{"arch": "conformer", "model": "audio frame classifier", "train_examples": 39062, "time_shift_ms": 50, "input": "waveform_16khz", "norm": "layernorm_no_bias", "kernel_size": 31, "init": "trunc_normal_002", "residual_init": "zero_last", "beta1": 0.9, "precondition_frequency": 10, "max_steps": 1500, "batch_size": 64, "lr_schedule": "cosine"}
Rows from block 3, named by matrix and row number. Rows with one number belong to one attention dimension. Each number is 200 + 20 x the weight over its row's rms, rounded and kept within 0 to 999. All counts start at 0. After the name is the row's rms in percent of the matrix's.
# q: attention query, key and value (stacked) (model.blocks.3.attn.qkv.weight, 384x160, the q third), inputs 0-159
# k: attention query, key and value (stacked) (model.blocks.3.attn.qkv.weight, 384x160, the k third), inputs 0-159
q.50,105,200,210,226,224,208,215,226,197,211,188,193,170,235,156,200,195,169,219,245,222,186,208,174,198,178,182,194,182,207,170,199,195,170,194,235,220,186,233,211,212,216,191,199,190,195,235,202,204,198,176,193,200,190,193,211,223,181,201,177,206,210,202,193,203,188,196,178,187,171,176,196,221,191,216,212,179,201,224,185,198,190,210,199,184,226,218,188,204,206,173,208,193,171,182,190,195,188,192,213,223,209,147,211,199,194,188,213,154,215,192,209,182,185,209,234,174,212,201,225,196,185,178,192,212,183,229,208,203,189,183,209,198,191,182,231,219,200,247,203,167,219,193,244,143,235,178,189,182,220,180,201,168,226,148,172,196,160,185,221,214
k.50,102,211,159,177,177,186,211,192,212,178,165,205,193,190,195,240,193,212,206,208,222,216,184,191,166,218,167,210,190,216,204,220,211,241,221,198,199,171,210,193,208,165,208,183,192,249,204,157,206,177,214,162,215,223,194,194,200,191,186,146,176,216,205,182,177,177,223,173,209,171,202,182,200,201,204,209,196,191,162,203,244,217,192,219,189,225,168,213,201,213,211,228,176,214,200,173,198,216,220,198,206,209,181,203,209,185,202,199,202,204,197,252,159,200,190,207,207,207,214,218,186,212,186,202,208,201,205,190,203,209,208,198,218,216,182,201,231,179,181,223,192,175,182,167,203,192,195,171,203,219,204,207,211,161,217,207,124,196,212,229,184
q.51,090,182,176,217,190,197,202,221,205,183,208,218,217,229,194,244,194,191,223,180,190,238,175,209,184,191,199,221,194,184,195,204,231,207,230,236,190,193,208,240,268,197,186,211,178,216,257,174,192,192,194,199,186,204,201,207,213,172,208,203,212,244,208,178,206,189,194,199,204,187,199,238,184,215,212,220,182,184,223,230,186,198,192,209,188,210,248,179,232,207,222,184,231,161,205,228,215,189,184,202,156,212,204,198,191,188,202,213,189,204,205,193,175,183,205,174,233,197,197,202,209,196,180,200,194,190,193,193,156,225,171,225,185,175,227,165,219,226,192,167,196,195,204,203,255,200,180,194,191,236,195,194,197,216,220,208,196,192,193,176,206
k.51,084,156,238,211,189,191,174,189,199,179,187,197,176,208,183,204,245,219,215,217,195,187,197,211,188,188,191,200,197,190,217,211,215,212,252,207,198,224,195,180,206,201,225,178,214,225,232,152,166,178,194,188,184,176,168,197,195,182,188,237,191,198,192,188,203,212,187,195,205,209,170,210,168,206,185,172,219,192,215,195,213,198,193,193,169,185,187,205,187,202,165,196,178,228,188,187,200,238,206,200,225,202,209,206,214,220,157,229,239,202,189,180,201,186,206,176,229,204,222,216,203,175,174,193,216,163,223,161,205,211,204,193,187,212,182,209,252,190,218,184,194,240,218,178,195,185,205,176,192,143,190,198,177,207,185,210,221,187,188,243,186
q.52,127,226,183,221,216,198,200,203,231,197,187,222,204,205,197,216,192,233,199,189,198,233,228,189,187,180,187,210,168,189,167,208,201,177,193,193,195,205,200,147,225,205,170,192,193,191,191,188,227,222,196,154,199,249,192,216,213,151,213,204,197,178,184,169,212,220,187,197,189,196,178,167,210,218,216,194,203,249,227,179,242,179,197,213,213,183,188,180,238,172,176,205,185,208,172,234,174,209,192,218,196,194,186,198,208,183,186,217,189,199,226,166,204,190,203,200,164,208,229,240,224,213,235,200,215,227,220,175,195,212,158,198,212,171,197,222,209,199,216,183,237,206,237,203,223,199,211,187,179,217,179,208,202,181,214,214,185,196,196,189,225
k.52,125,217,201,231,169,216,205,198,205,197,189,185,206,202,204,202,193,257,211,219,205,224,173,204,211,180,219,221,206,184,165,202,245,235,173,200,199,202,211,184,197,219,228,221,183,205,194,173,212,189,218,209,223,172,185,209,209,177,206,192,187,225,208,202,193,207,205,193,211,196,185,183,222,185,196,202,181,207,216,192,239,219,221,217,178,226,196,192,176,225,195,204,194,172,169,193,195,209,234,137,216,186,223,196,216,219,195,217,194,215,192,249,219,213,224,185,183,218,196,176,156,217,182,178,209,198,197,213,185,201,219,198,212,254,196,238,202,179,174,225,205,166,175,187,181,202,181,163,170,238,205,193,191,176,175,217,173,167,221,199,214
q.53,086,163,236,179,199,206,187,157,192,238,188,207,205,216,204,184,189,214,176,213,186,200,200,219,159,215,181,239,223,161,208,250,167,226,192,190,183,173,201,207,203,179,193,211,224,194,218,202,213,203,172,217,193,180,236,172,225,183,218,216,194,188,188,221,178,184,211,205,191,190,177,211,226,187,156,216,203,197,200,175,203,206,196,198,225,190,200,211,200,210,221,189,203,210,190,191,193,213,189,214,198,207,224,209,172,170,174,219,186,178,175,207,181,229,214,224,211,210,189,158,206,224,229,210,181,191,201,194,179,155,180,251,207,192,191,195,197,212,194,225,212,196,184,221,224,189,184,247,251,163,166,206,193,206,199,188,223,191,200,202,225
k.53,096,214,225,207,207,189,185,222,210,234,232,170,195,225,221,173,238,196,248,209,242,164,181,150,197,202,194,202,219,174,189,239,188,231,188,208,182,203,210,210,166,219,195,197,197,212,204,175,217,202,219,220,217,161,193,200,216,173,184,236,200,208,166,213,215,188,206,198,189,176,199,222,173,216,170,151,220,201,182,222,187,203,168,198,193,175,190,175,215,216,193,190,191,201,233,224,209,200,175,210,174,199,207,201,192,193,201,196,220,171,195,172,192,224,218,225,205,165,182,248,196,195,186,192,179,198,192,200,235,206,159,207,193,217,207,203,193,180,221,190,182,240,206,196,211,191,223,209,202,186,180,176,229,207,194,232,189,200,169,188,209
q.54,100,190,222,190,200,166,228,225,178,198,190,223,178,212,159,184,215,202,199,197,171,196,230,207,203,215,147,218,195,194,188,190,213,168,201,242,186,218,184,190,198,209,213,193,214,203,176,229,231,193,216,224,201,236,229,171,173,226,200,215,197,198,180,205,207,241,200,227,187,202,177,168,200,214,179,207,170,179,195,188,180,216,230,198,221,251,199,196,217,187,199,205,227,165,180,217,160,201,235,181,212,209,180,203,233,217,215,213,162,195,195,196,179,198,209,219,179,236,170,251,192,190,226,202,237,184,207,223,197,172,180,197,184,183,212,219,203,185,231,195,193,160,178,187,199,219,195,202,203,197,193,209,198,221,193,173,215,194,215,194,184
k.54,106,203,177,214,216,222,202,190,219,178,190,194,228,183,210,162,186,204,224,197,200,235,189,240,222,206,192,205,191,207,159,181,191,205,218,187,174,211,179,180,160,185,200,185,181,207,211,198,190,221,196,197,208,222,237,183,197,200,200,191,214,214,159,177,195,192,207,203,211,227,199,177,257,182,196,196,210,192,179,206,197,192,196,217,232,190,183,198,195,174,193,199,177,228,192,210,221,199,232,168,180,182,223,196,220,147,234,202,221,249,198,201,154,215,204,217,199,235,227,202,185,196,197,216,229,205,212,218,216,230,221,182,227,204,209,195,227,216,167,178,234,225,193,194,198,188,207,195,232,199,230,201,199,227,217,224,183,169,192,173,243
q.55,093,241,207,198,166,208,208,220,187,173,160,224,203,212,171,205,192,218,196,212,193,195,241,194,182,234,152,174,249,202,228,221,206,226,190,169,205,218,198,184,220,164,207,231,183,199,181,187,207,189,207,198,194,169,197,228,196,196,162,216,210,183,184,208,225,209,189,228,221,196,211,198,222,177,220,165,206,202,214,210,190,195,227,185,184,200,209,200,181,214,219,200,208,201,238,204,198,176,215,229,202,211,220,193,180,176,209,216,208,169,222,227,220,221,192,205,236,215,175,187,197,189,213,223,211,193,238,196,193,166,221,219,208,187,180,174,186,185,194,214,205,252,226,222,179,207,167,188,198,244,229,182,217,196,200,204,180,210,186,166,188
k.55,092,174,192,222,175,166,216,198,178,212,206,197,192,193,234,233,207,209,216,188,221,195,175,209,207,206,165,192,185,196,198,185,222,167,183,217,233,206,214,220,138,209,241,171,205,188,221,237,201,207,190,199,193,187,207,211,217,176,194,213,246,167,212,166,199,187,191,224,196,200,216,203,174,184,140,203,169,219,203,202,187,222,183,167,220,206,232,216,183,204,212,177,208,215,219,232,177,184,200,182,203,209,166,214,209,195,174,190,211,178,197,214,204,183,207,210,164,182,211,219,183,189,209,198,158,205,165,173,173,206,214,170,171,219,162,211,198,188,199,183,182,213,184,168,199,211,190,216,222,222,214,193,198,191,201,191,234,219,189,177,222
q.56,096,196,215,186,168,196,213,196,199,200,177,195,226,178,205,155,216,225,187,175,195,210,192,194,192,175,237,191,233,202,227,220,214,238,215,217,214,243,217,210,230,199,187,204,209,201,193,216,175,180,217,206,181,194,200,225,205,214,169,185,169,203,221,221,217,219,182,207,190,219,205,194,211,208,200,172,232,177,196,188,185,194,180,189,196,232,194,221,170,219,227,196,197,214,207,224,222,201,177,196,193,203,218,207,183,172,190,207,165,231,208,182,210,224,169,183,214,203,259,240,201,208,214,236,175,188,168,214,193,220,209,221,208,189,231,151,220,234,181,170,169,213,225,181,213,199,179,210,206,258,211,227,207,180,184,207,211,210,205,196,205
k.56,093,202,177,199,199,178,244,196,201,195,221,204,202,232,208,233,202,200,177,195,196,178,216,252,209,211,206,187,230,220,185,207,195,184,187,223,199,230,222,197,203,185,233,213,203,179,206,208,219,207,227,190,208,186,179,222,237,194,224,235,211,166,186,208,182,172,212,202,149,210,208,179,167,197,194,217,180,211,222,198,186,193,194,196,192,179,249,202,188,208,184,204,197,230,181,205,223,189,174,248,196,200,191,231,214,215,176,207,242,158,220,181,205,204,189,206,193,188,190,206,185,166,208,193,191,200,230,204,232,200,169,183,142,163,172,212,205,195,219,172,189,226,184,182,213,179,234,195,202,226,183,174,191,198,213,196,229,215,177,193,200
q.57,108,217,196,171,208,233,197,170,210,207,196,175,190,184,203,188,193,210,195,225,183,181,198,185,145,250,206,210,201,201,227,168,179,232,179,181,204,182,243,196,185,186,186,188,232,203,201,206,204,218,200,195,241,219,183,204,207,220,208,205,162,229,205,224,205,176,189,201,195,225,246,184,198,215,200,180,215,184,192,209,176,182,198,231,220,222,183,162,168,204,186,222,198,207,230,166,203,187,190,202,194,192,177,199,161,163,244,224,194,185,223,195,196,206,214,229,201,198,222,215,213,213,207,190,190,198,203,209,219,207,213,204,169,190,222,176,238,210,182,258,178,186,220,199,206,189,192,212,230,241,216,191,190,198,204,223,177,196,181,200,167
k.57,111,193,199,195,204,197,220,186,209,214,156,176,193,190,199,216,162,203,214,211,186,206,208,167,216,198,211,162,213,185,213,214,201,189,219,239,201,184,193,234,214,198,210,203,225,157,263,213,215,211,220,209,199,194,200,203,252,186,191,230,201,216,211,231,219,164,177,205,189,193,211,183,168,176,214,201,152,208,235,206,206,191,173,182,190,195,210,192,179,200,185,198,220,203,191,231,203,188,209,206,200,209,196,223,197,210,199,203,169,163,206,141,236,188,214,228,210,181,177,210,193,203,220,192,207,222,196,208,188,222,185,199,178,176,202,220,229,185,190,196,176,184,192,197,197,213,188,191,208,211,180,169,208,178,184,160,240,193,141,209,226
q.58,088,154,221,163,234,194,183,216,237,173,198,181,220,179,189,214,208,166,185,225,195,201,220,247,183,223,213,224,215,205,221,236,221,190,220,165,182,190,191,230,185,187,222,220,206,186,140,203,200,195,227,167,194,197,196,219,194,215,206,217,178,205,234,223,236,200,184,186,204,208,158,226,200,185,161,191,230,211,189,208,210,223,206,170,194,210,201,181,199,210,202,179,217,195,220,192,201,198,224,196,191,188,222,178,179,166,213,185,186,195,229,209,227,234,216,190,205,177,200,189,207,175,211,202,176,198,215,220,200,213,190,180,187,184,209,222,157,170,196,208,214,189,190,221,237,163,173,197,211,176,221,200,220,197,192,219,233,189,212,197,201
k.58,092,194,190,223,203,222,174,240,207,191,229,173,199,206,250,187,255,219,189,207,231,193,213,183,215,178,226,168,210,204,217,206,178,216,208,184,190,175,236,218,181,190,173,203,195,210,209,240,191,181,213,232,202,200,219,205,182,183,192,189,222,171,185,199,192,209,166,199,173,201,169,230,161,239,202,192,150,214,237,195,184,208,193,195,193,187,210,224,187,213,198,171,186,200,229,185,178,198,186,202,209,187,216,225,197,196,224,197,209,163,177,187,205,216,233,201,177,206,208,191,183,194,208,181,157,233,208,226,212,223,192,217,165,209,212,236,205,175,182,201,209,239,195,204,206,204,216,219,195,201,235,221,182,201,215,245,201,195,206,202,216
q.59,094,181,206,223,181,183,191,174,205,194,191,221,188,203,209,195,195,238,211,237,199,221,217,203,206,172,186,202,194,221,176,192,207,199,252,189,185,213,201,160,194,193,223,187,200,212,174,202,199,173,181,182,190,167,206,193,203,191,206,194,240,156,188,162,179,159,192,227,190,222,166,219,168,194,195,189,229,171,194,214,212,181,186,190,193,186,177,194,251,202,195,182,204,230,203,152,202,219,188,209,251,201,217,207,206,232,190,186,208,175,185,198,173,219,208,221,166,185,212,191,174,204,196,196,200,188,215,183,207,177,208,168,226,182,164,215,185,197,194,234,203,231,214,196,182,196,217,202,211,152,243,223,208,211,184,214,184,223,210,188,178
k.59,100,191,171,173,177,180,213,225,230,178,202,188,183,210,201,178,166,216,177,217,206,182,187,178,193,199,205,173,199,213,190,193,176,181,218,195,224,212,168,219,203,185,192,223,198,182,165,206,208,208,192,218,217,235,241,253,234,198,170,149,227,199,203,199,191,214,198,197,232,191,209,209,231,224,203,213,198,184,200,193,195,218,184,182,180,202,197,202,203,226,218,231,171,183,204,201,170,226,162,186,223,194,195,163,191,223,224,194,240,216,215,208,199,219,215,202,171,169,188,200,207,195,209,180,194,213,165,217,171,223,189,206,232,236,198,209,194,179,231,210,220,163,166,186,209,200,247,197,191,190,227,214,179,219,203,237,219,203,216,203,206
q.60,103,218,199,210,197,216,195,183,202,237,189,198,180,217,193,196,192,209,203,185,170,211,169,179,189,176,199,207,204,208,206,237,209,213,214,186,236,190,261,197,236,184,208,214,142,178,236,211,178,160,180,204,191,184,197,231,241,184,222,181,189,199,222,225,209,193,189,185,189,203,187,210,218,213,215,217,206,166,254,207,215,213,198,229,168,211,208,206,220,206,214,188,220,183,192,212,178,193,169,203,199,192,203,211,208,202,195,205,192,197,223,206,182,199,197,224,136,203,205,201,221,193,209,195,200,200,232,249,183,190,180,201,208,220,184,235,206,210,193,218,173,196,218,194,205,194,230,193,192,230,199,195,156,203,213,216,217,199,215,233,257
k.60,099,206,208,190,179,157,199,209,178,199,192,196,193,167,180,216,196,201,190,208,231,165,155,208,195,187,221,244,175,209,183,234,213,221,215,203,203,190,198,211,193,190,221,207,197,176,232,168,221,200,206,186,214,209,179,195,202,158,205,170,230,204,190,189,183,199,209,202,230,181,195,174,219,180,190,180,197,207,232,188,221,199,196,168,175,163,211,213,203,195,192,214,208,211,204,170,179,226,231,224,208,209,226,195,195,219,188,255,222,218,223,182,222,194,187,182,217,219,192,203,178,209,170,200,190,192,168,184,245,191,175,184,210,191,177,249,204,180,210,180,176,232,213,197,192,216,228,174,171,207,177,176,196,188,247,201,168,219,180,209,199
q.61,085,242,219,178,198,197,225,207,193,210,188,196,193,173,165,200,207,206,213,188,206,213,208,196,186,210,189,229,221,205,234,225,251,216,206,199,214,221,201,176,221,243,196,160,181,205,235,179,191,172,212,235,165,197,214,233,186,213,207,169,205,236,188,191,225,211,235,188,206,181,194,189,215,171,191,201,182,226,212,230,193,168,190,217,180,218,198,173,189,203,211,200,178,210,178,190,189,156,221,164,217,232,215,183,190,231,211,239,199,224,223,208,175,213,196,179,220,186,188,212,219,161,192,191,219,194,230,199,207,162,205,191,207,196,236,208,189,166,188,180,210,217,224,227,215,235,211,188,202,238,199,215,225,212,210,192,185,213,205,209,184
k.61,087,184,205,215,212,209,170,197,190,202,214,229,223,219,209,188,223,174,166,156,179,214,220,226,221,195,208,175,214,180,225,194,224,164,191,178,195,177,188,184,158,200,204,159,186,191,164,199,177,202,189,189,212,204,213,197,215,181,195,195,213,177,209,203,163,204,197,195,224,209,222,211,213,211,183,205,215,215,231,198,187,179,216,234,241,189,213,230,209,215,211,213,235,214,140,214,206,214,218,195,190,202,176,196,229,224,191,211,268,188,209,194,201,196,173,214,197,215,177,210,177,212,196,236,201,207,219,184,224,201,186,225,197,212,190,267,225,195,207,194,226,188,225,172,202,194,201,193,172,195,184,163,181,186,181,196,189,192,198,180,194
q.62,109,188,216,178,208,217,187,193,198,219,198,179,211,226,180,233,224,175,206,221,192,168,196,157,201,194,205,196,207,189,186,222,162,205,215,200,182,182,219,199,204,187,189,225,205,181,179,207,174,235,249,200,214,212,204,195,210,205,180,198,236,203,221,202,193,185,189,206,208,219,174,230,183,184,189,141,178,234,173,181,226,236,236,198,228,211,193,181,180,181,196,204,213,187,199,203,229,157,191,207,215,187,201,180,218,152,222,191,206,171,189,218,212,192,215,183,209,235,204,197,218,208,222,168,177,216,197,223,168,190,203,208,180,188,181,235,196,214,237,195,188,219,206,212,211,160,176,220,208,216,172,178,222,167,210,202,232,198,228,220,213
k.62,100,232,183,166,182,189,207,233,188,161,183,211,205,185,201,223,195,232,220,187,213,211,192,250,219,204,199,172,185,219,252,170,186,243,164,149,196,189,199,202,170,211,222,175,181,214,207,205,196,166,202,201,186,196,224,176,160,164,178,220,194,178,205,207,221,186,199,187,214,212,182,208,162,198,198,194,186,177,171,198,212,200,178,212,192,203,217,218,206,205,166,202,205,174,202,227,178,245,213,211,206,216,185,208,190,195,199,209,184,228,158,203,196,154,168,218,232,206,173,188,213,199,198,204,192,190,207,214,217,205,217,204,217,189,232,202,195,194,164,227,189,239,195,233,213,221,213,187,186,197,204,190,216,206,202,196,199,228,194,230,217
q.63,096,201,158,186,169,237,176,192,167,181,194,221,198,190,150,200,198,199,236,176,223,216,190,229,202,198,210,212,186,197,220,210,187,211,221,155,204,203,211,248,204,203,231,198,209,169,225,208,167,211,199,225,201,216,220,221,175,203,209,219,228,242,204,205,203,214,201,197,210,215,165,178,211,206,214,176,220,199,190,223,208,191,209,198,221,234,210,188,222,197,188,230,206,204,206,209,194,186,190,202,243,207,206,209,211,227,190,210,188,182,219,184,160,186,217,205,175,190,208,188,245,199,223,202,184,166,181,265,224,198,236,215,190,222,187,231,192,168,197,188,219,197,151,210,199,202,216,228,196,187,206,186,213,191,194,200,187,210,232,216,188
k.63,089,216,239,197,174,171,205,200,159,197,196,234,224,189,215,230,201,224,168,223,203,201,203,202,193,209,232,205,185,197,181,185,187,160,171,181,174,189,195,189,234,170,188,227,227,196,184,214,174,196,189,207,200,221,218,238,207,180,248,209,184,182,162,199,214,210,233,192,213,187,193,191,239,216,201,212,195,163,224,218,193,189,228,193,203,205,188,202,187,195,222,175,208,211,204,179,189,214,178,211,184,202,212,173,250,197,245,216,213,180,190,222,195,179,204,227,171,259,228,211,177,199,172,180,211,188,196,197,201,210,170,218,207,201,200,209,188,178,186,167,162,211,186,203,213,238,210,201,211,177,181,180,209,184,215,220,198,207,207,175,187
q.64,095,215,220,200,216,214,224,201,206,205,198,216,251,206,185,184,230,193,173,229,175,209,173,195,184,194,177,195,209,198,177,185,184,243,186,190,171,188,172,198,227,233,211,240,234,227,209,161,203,188,240,203,192,214,188,228,213,223,242,228,166,226,197,212,215,224,175,222,194,204,198,227,228,206,195,173,200,178,217,197,185,208,216,213,200,232,221,227,172,187,180,169,193,173,193,198,195,198,225,232,193,185,199,220,220,203,186,167,241,198,219,180,199,218,176,188,208,205,169,209,209,187,160,176,172,219,175,216,173,197,183,199,189,210,206,186,175,166,183,201,223,185,177,195,192,207,170,194,213,192,205,173,199,216,166,225,191,187,207,183,217
k.64,098,183,174,157,200,214,172,229,195,194,216,213,183,189,177,212,200,196,184,195,234,211,204,235,189,220,240,172,190,198,215,185,197,188,205,171,198,203,237,189,211,208,204,220,192,219,196,198,193,190,216,217,166,193,207,206,199,240,169,238,211,196,201,171,213,211,213,177,194,177,213,202,218,229,227,230,218,242,196,196,171,207,207,162,174,195,197,201,187,195,214,172,200,180,207,191,230,229,234,212,210,215,196,177,192,195,170,198,177,184,192,220,175,222,173,166,229,187,225,208,194,160,184,202,214,192,190,143,209,204,189,196,207,198,194,210,209,214,169,250,187,210,207,215,173,200,197,151,213,187,187,205,166,217,200,204,248,189,221,221,199
q.65,112,232,193,228,189,200,211,189,185,173,190,220,164,203,200,224,215,191,198,208,145,206,196,171,156,187,183,228,194,210,195,164,186,194,223,189,190,189,207,238,187,225,199,238,186,207,183,200,194,223,229,203,207,198,200,211,172,213,196,198,174,181,233,244,169,200,199,190,200,186,172,230,221,192,211,218,188,197,224,188,208,209,229,184,187,195,218,172,206,207,209,230,206,207,193,210,218,214,195,186,169,211,188,190,211,210,223,182,181,193,176,151,193,184,205,201,237,182,207,193,176,195,182,161,184,227,188,228,216,162,221,209,230,221,214,228,198,193,150,176,181,185,204,214,186,178,230,227,183,192,188,228,192,170,207,205,215,225,196,186,241
k.65,103,230,208,216,215,209,220,205,222,148,236,202,225,218,201,194,194,208,168,161,194,199,211,211,188,207,167,223,173,216,181,222,206,212,248,191,208,189,232,179,209,208,198,179,168,195,154,173,205,162,195,186,198,202,197,214,194,237,167,189,217,202,157,171,188,190,232,182,202,202,199,204,224,192,183,197,211,219,178,180,204,206,191,182,202,190,199,198,185,203,209,182,181,243,214,180,186,216,185,173,196,230,185,170,208,216,197,209,175,221,169,203,224,219,203,195,179,213,218,160,185,190,167,214,221,227,208,172,224,204,198,193,177,212,203,187,218,217,199,195,185,217,239,242,191,180,231,171,209,202,212,191,176,203,231,225,179,215,237,204,204
q.66,122,199,199,210,167,184,199,196,200,180,218,213,175,235,166,230,197,184,203,205,212,192,223,182,176,212,200,205,174,189,185,175,197,224,202,231,205,150,168,205,184,215,196,190,203,187,226,194,220,217,215,210,203,220,189,200,254,216,201,224,222,188,175,233,198,236,161,182,188,218,215,237,214,165,206,219,218,213,170,195,209,228,200,212,210,196,166,184,228,178,210,170,236,211,232,202,183,226,212,167,227,205,189,205,185,185,219,173,193,214,195,137,183,184,181,199,199,156,188,169,171,203,205,212,194,203,185,231,206,194,226,205,189,209,201,232,181,195,177,185,205,216,200,221,176,161,211,197,199,207,196,222,197,209,207,191,230,175,221,208,202
k.66,118,244,204,220,173,216,178,193,196,205,176,232,206,175,172,213,206,190,170,183,160,230,184,199,176,204,196,178,240,202,189,233,193,209,185,187,218,234,252,209,166,190,214,214,195,214,173,200,221,196,199,215,205,177,180,191,179,188,166,207,200,181,166,192,209,200,210,221,200,207,217,188,219,209,244,184,221,236,252,210,199,243,195,201,231,205,224,219,214,186,213,190,160,214,203,176,212,183,199,241,228,200,184,164,208,207,180,194,191,191,190,194,226,228,225,209,161,215,190,207,210,187,214,186,208,203,232,196,236,189,176,193,181,168,190,192,208,217,224,163,182,186,208,203,213,180,221,169,184,211,198,186,189,217,209,200,221,190,193,191,212
q.67,088,183,209,207,217,180,165,210,180,208,189,200,196,180,195,174,191,206,226,177,240,164,234,204,196,224,225,215,221,200,228,169,202,230,208,186,184,223,207,181,210,181,217,213,187,211,203,174,221,208,199,174,213,220,197,203,216,170,226,219,210,219,212,213,203,223,204,209,199,234,196,230,195,220,224,219,184,190,204,181,166,201,174,228,192,174,214,210,212,176,190,218,187,153,188,173,197,177,225,231,207,188,194,220,229,205,218,195,209,197,169,225,245,226,183,189,206,188,191,206,179,220,187,191,174,216,161,171,205,189,211,187,159,182,226,218,249,194,169,244,225,202,189,219,189,235,199,203,192,216,179,196,214,221,219,188,187,231,234,193,208
k.67,087,170,183,207,182,212,212,204,234,203,175,173,205,195,193,198,197,221,177,194,227,202,185,205,200,217,255,199,175,179,198,174,207,200,204,188,208,174,215,211,226,238,203,180,176,185,215,211,221,198,216,177,210,207,209,159,202,227,174,200,205,216,178,201,203,169,178,191,201,193,199,177,184,220,260,174,183,203,222,174,187,192,211,211,187,199,199,212,205,209,200,202,216,179,223,230,187,211,234,215,192,214,201,180,182,167,176,212,208,207,250,181,190,182,199,185,241,193,189,202,195,230,208,232,209,186,202,214,189,232,206,191,204,254,204,197,194,223,196,189,156,210,202,225,195,236,203,177,242,219,207,204,233,186,189,196,143,226,186,223,222
q.68,105,227,232,190,151,198,202,205,196,194,172,190,194,188,206,195,237,185,174,176,177,226,174,249,203,192,181,192,215,232,193,211,198,185,214,202,205,205,164,200,229,204,214,215,191,230,198,193,211,195,207,223,194,204,193,219,217,197,192,219,208,255,209,218,221,183,198,195,205,201,209,235,228,189,192,200,225,240,172,218,199,216,210,201,199,201,226,164,201,215,210,200,209,206,180,192,184,210,204,184,207,191,202,225,228,230,202,178,235,205,168,211,208,223,197,149,227,197,192,227,206,205,209,231,197,209,191,225,218,187,215,179,255,183,191,163,190,185,199,211,179,156,213,178,170,200,153,181,236,211,214,214,195,218,205,162,194,199,231,206,191
k.68,105,201,208,197,223,205,202,205,203,205,229,181,225,239,190,195,200,200,207,195,231,207,204,245,202,231,196,202,195,206,188,206,183,192,224,208,210,230,194,195,185,162,189,189,204,207,141,192,193,240,207,210,173,197,180,236,231,233,215,213,198,184,223,181,240,178,185,176,184,200,206,203,187,189,184,222,241,208,185,190,236,244,208,200,228,215,186,195,190,226,237,185,169,201,205,171,188,207,239,204,201,192,216,165,182,175,177,213,232,153,180,203,193,229,193,213,219,222,202,181,209,190,182,183,224,209,186,176,189,195,238,187,202,206,197,212,175,198,195,149,224,205,202,222,190,217,241,190,196,192,206,172,176,217,189,200,199,218,214,221,173
q.69,086,174,187,218,205,217,175,221,188,198,221,189,193,168,189,210,143,218,193,205,193,206,188,190,179,217,199,205,211,182,198,214,199,224,189,252,217,227,172,179,220,205,172,221,211,201,197,192,180,199,184,179,186,208,225,197,198,195,245,207,253,202,207,205,203,220,229,197,211,156,186,197,218,186,195,190,181,199,171,189,171,224,212,227,206,239,229,188,177,237,217,204,188,174,191,205,160,196,204,197,194,196,190,177,221,210,217,192,185,213,228,236,185,203,215,210,210,217,171,187,197,197,196,192,193,191,219,236,194,179,204,234,189,203,193,206,217,221,183,225,194,168,191,175,221,209,203,167,211,162,152,194,221,218,151,195,198,231,201,176,232
k.69,090,226,182,170,215,207,168,222,210,210,208,213,197,219,233,200,197,237,199,201,240,197,199,218,190,209,189,233,153,223,186,164,250,211,186,223,223,217,217,202,211,189,193,181,201,186,202,193,160,204,195,188,198,216,198,198,214,208,173,185,187,202,198,216,204,224,189,183,188,155,209,192,206,202,213,208,181,189,231,201,227,200,234,198,234,212,208,222,212,217,245,209,210,211,195,208,200,185,199,182,197,220,174,226,225,183,201,230,205,212,192,223,223,208,207,203,234,171,177,205,199,183,172,238,199,203,209,238,212,231,221,213,222,226,204,212,189,212,160,219,227,189,224,216,180,224,242,241,201,208,205,211,194,178,191,209,201,212,191,178,140
q.70,103,221,223,199,194,214,174,175,192,191,239,192,242,198,196,217,202,191,175,190,212,192,228,199,187,206,209,229,204,170,192,172,205,174,172,232,188,204,207,198,192,194,179,225,234,205,190,174,207,202,166,202,197,206,229,215,198,190,181,194,180,203,197,193,159,206,238,224,200,189,220,165,184,214,188,177,155,222,167,186,187,176,189,183,166,191,207,186,181,187,194,232,188,180,156,188,222,227,184,199,172,192,201,197,213,194,191,188,205,193,193,221,215,198,204,193,206,191,184,154,187,253,227,205,210,221,222,211,185,223,216,202,246,204,207,170,187,172,209,205,203,206,221,146,196,192,197,160,195,179,215,182,189,184,164,197,232,199,235,195,219
k.70,109,183,208,209,179,171,230,178,195,199,213,210,220,224,209,210,185,241,192,164,179,164,191,231,229,182,196,210,203,212,229,194,221,173,211,181,198,214,221,231,213,178,204,195,201,196,172,151,206,193,195,234,203,210,211,210,215,215,192,189,205,214,248,226,201,188,229,195,205,217,224,241,187,177,160,204,170,195,212,217,201,223,181,199,191,200,194,195,196,220,222,248,181,206,187,236,170,198,215,194,171,193,212,224,225,195,181,236,228,191,166,195,249,228,207,202,221,177,207,200,208,190,197,199,200,208,210,201,215,174,199,195,218,175,199,220,227,237,219,224,175,198,197,197,169,212,218,199,195,213,204,196,192,195,139,199,163,195,183,210,190
q.71,092,235,207,235,158,232,167,198,225,200,227,189,204,183,190,201,179,197,222,213,177,201,206,224,211,177,200,222,208,208,195,214,212,145,195,214,236,205,199,171,205,191,190,207,205,195,194,209,166,185,207,230,175,218,209,163,179,196,194,197,232,162,188,188,190,214,227,177,207,158,157,214,200,177,182,182,207,228,199,194,206,177,170,196,214,189,180,193,182,208,218,220,221,182,181,213,195,166,166,184,204,187,217,219,219,224,222,198,187,223,198,216,168,213,195,200,185,212,232,212,182,222,182,212,217,219,208,210,178,241,217,197,257,201,184,159,190,207,186,221,175,199,227,193,208,200,205,215,191,180,177,192,169,211,219,194,212,220,231,199,230
k.71,090,187,216,207,205,168,197,186,187,186,195,205,217,216,212,221,212,218,244,207,199,218,199,214,168,187,184,190,207,245,209,183,222,206,205,222,195,174,190,197,199,173,168,207,207,189,227,167,156,188,195,181,218,227,195,243,234,185,204,169,168,172,215,153,196,194,162,197,198,194,201,183,172,167,192,190,217,209,202,214,180,165,209,222,181,230,208,218,200,198,217,220,191,224,179,197,180,183,194,185,193,181,207,211,212,182,213,212,206,201,167,178,204,202,223,212,210,188,211,206,181,213,214,232,226,193,197,213,189,225,171,220,202,180,167,185,170,197,166,175,193,159,240,181,211,211,236,218,182,242,182,182,180,168,195,185,215,221,175,174,197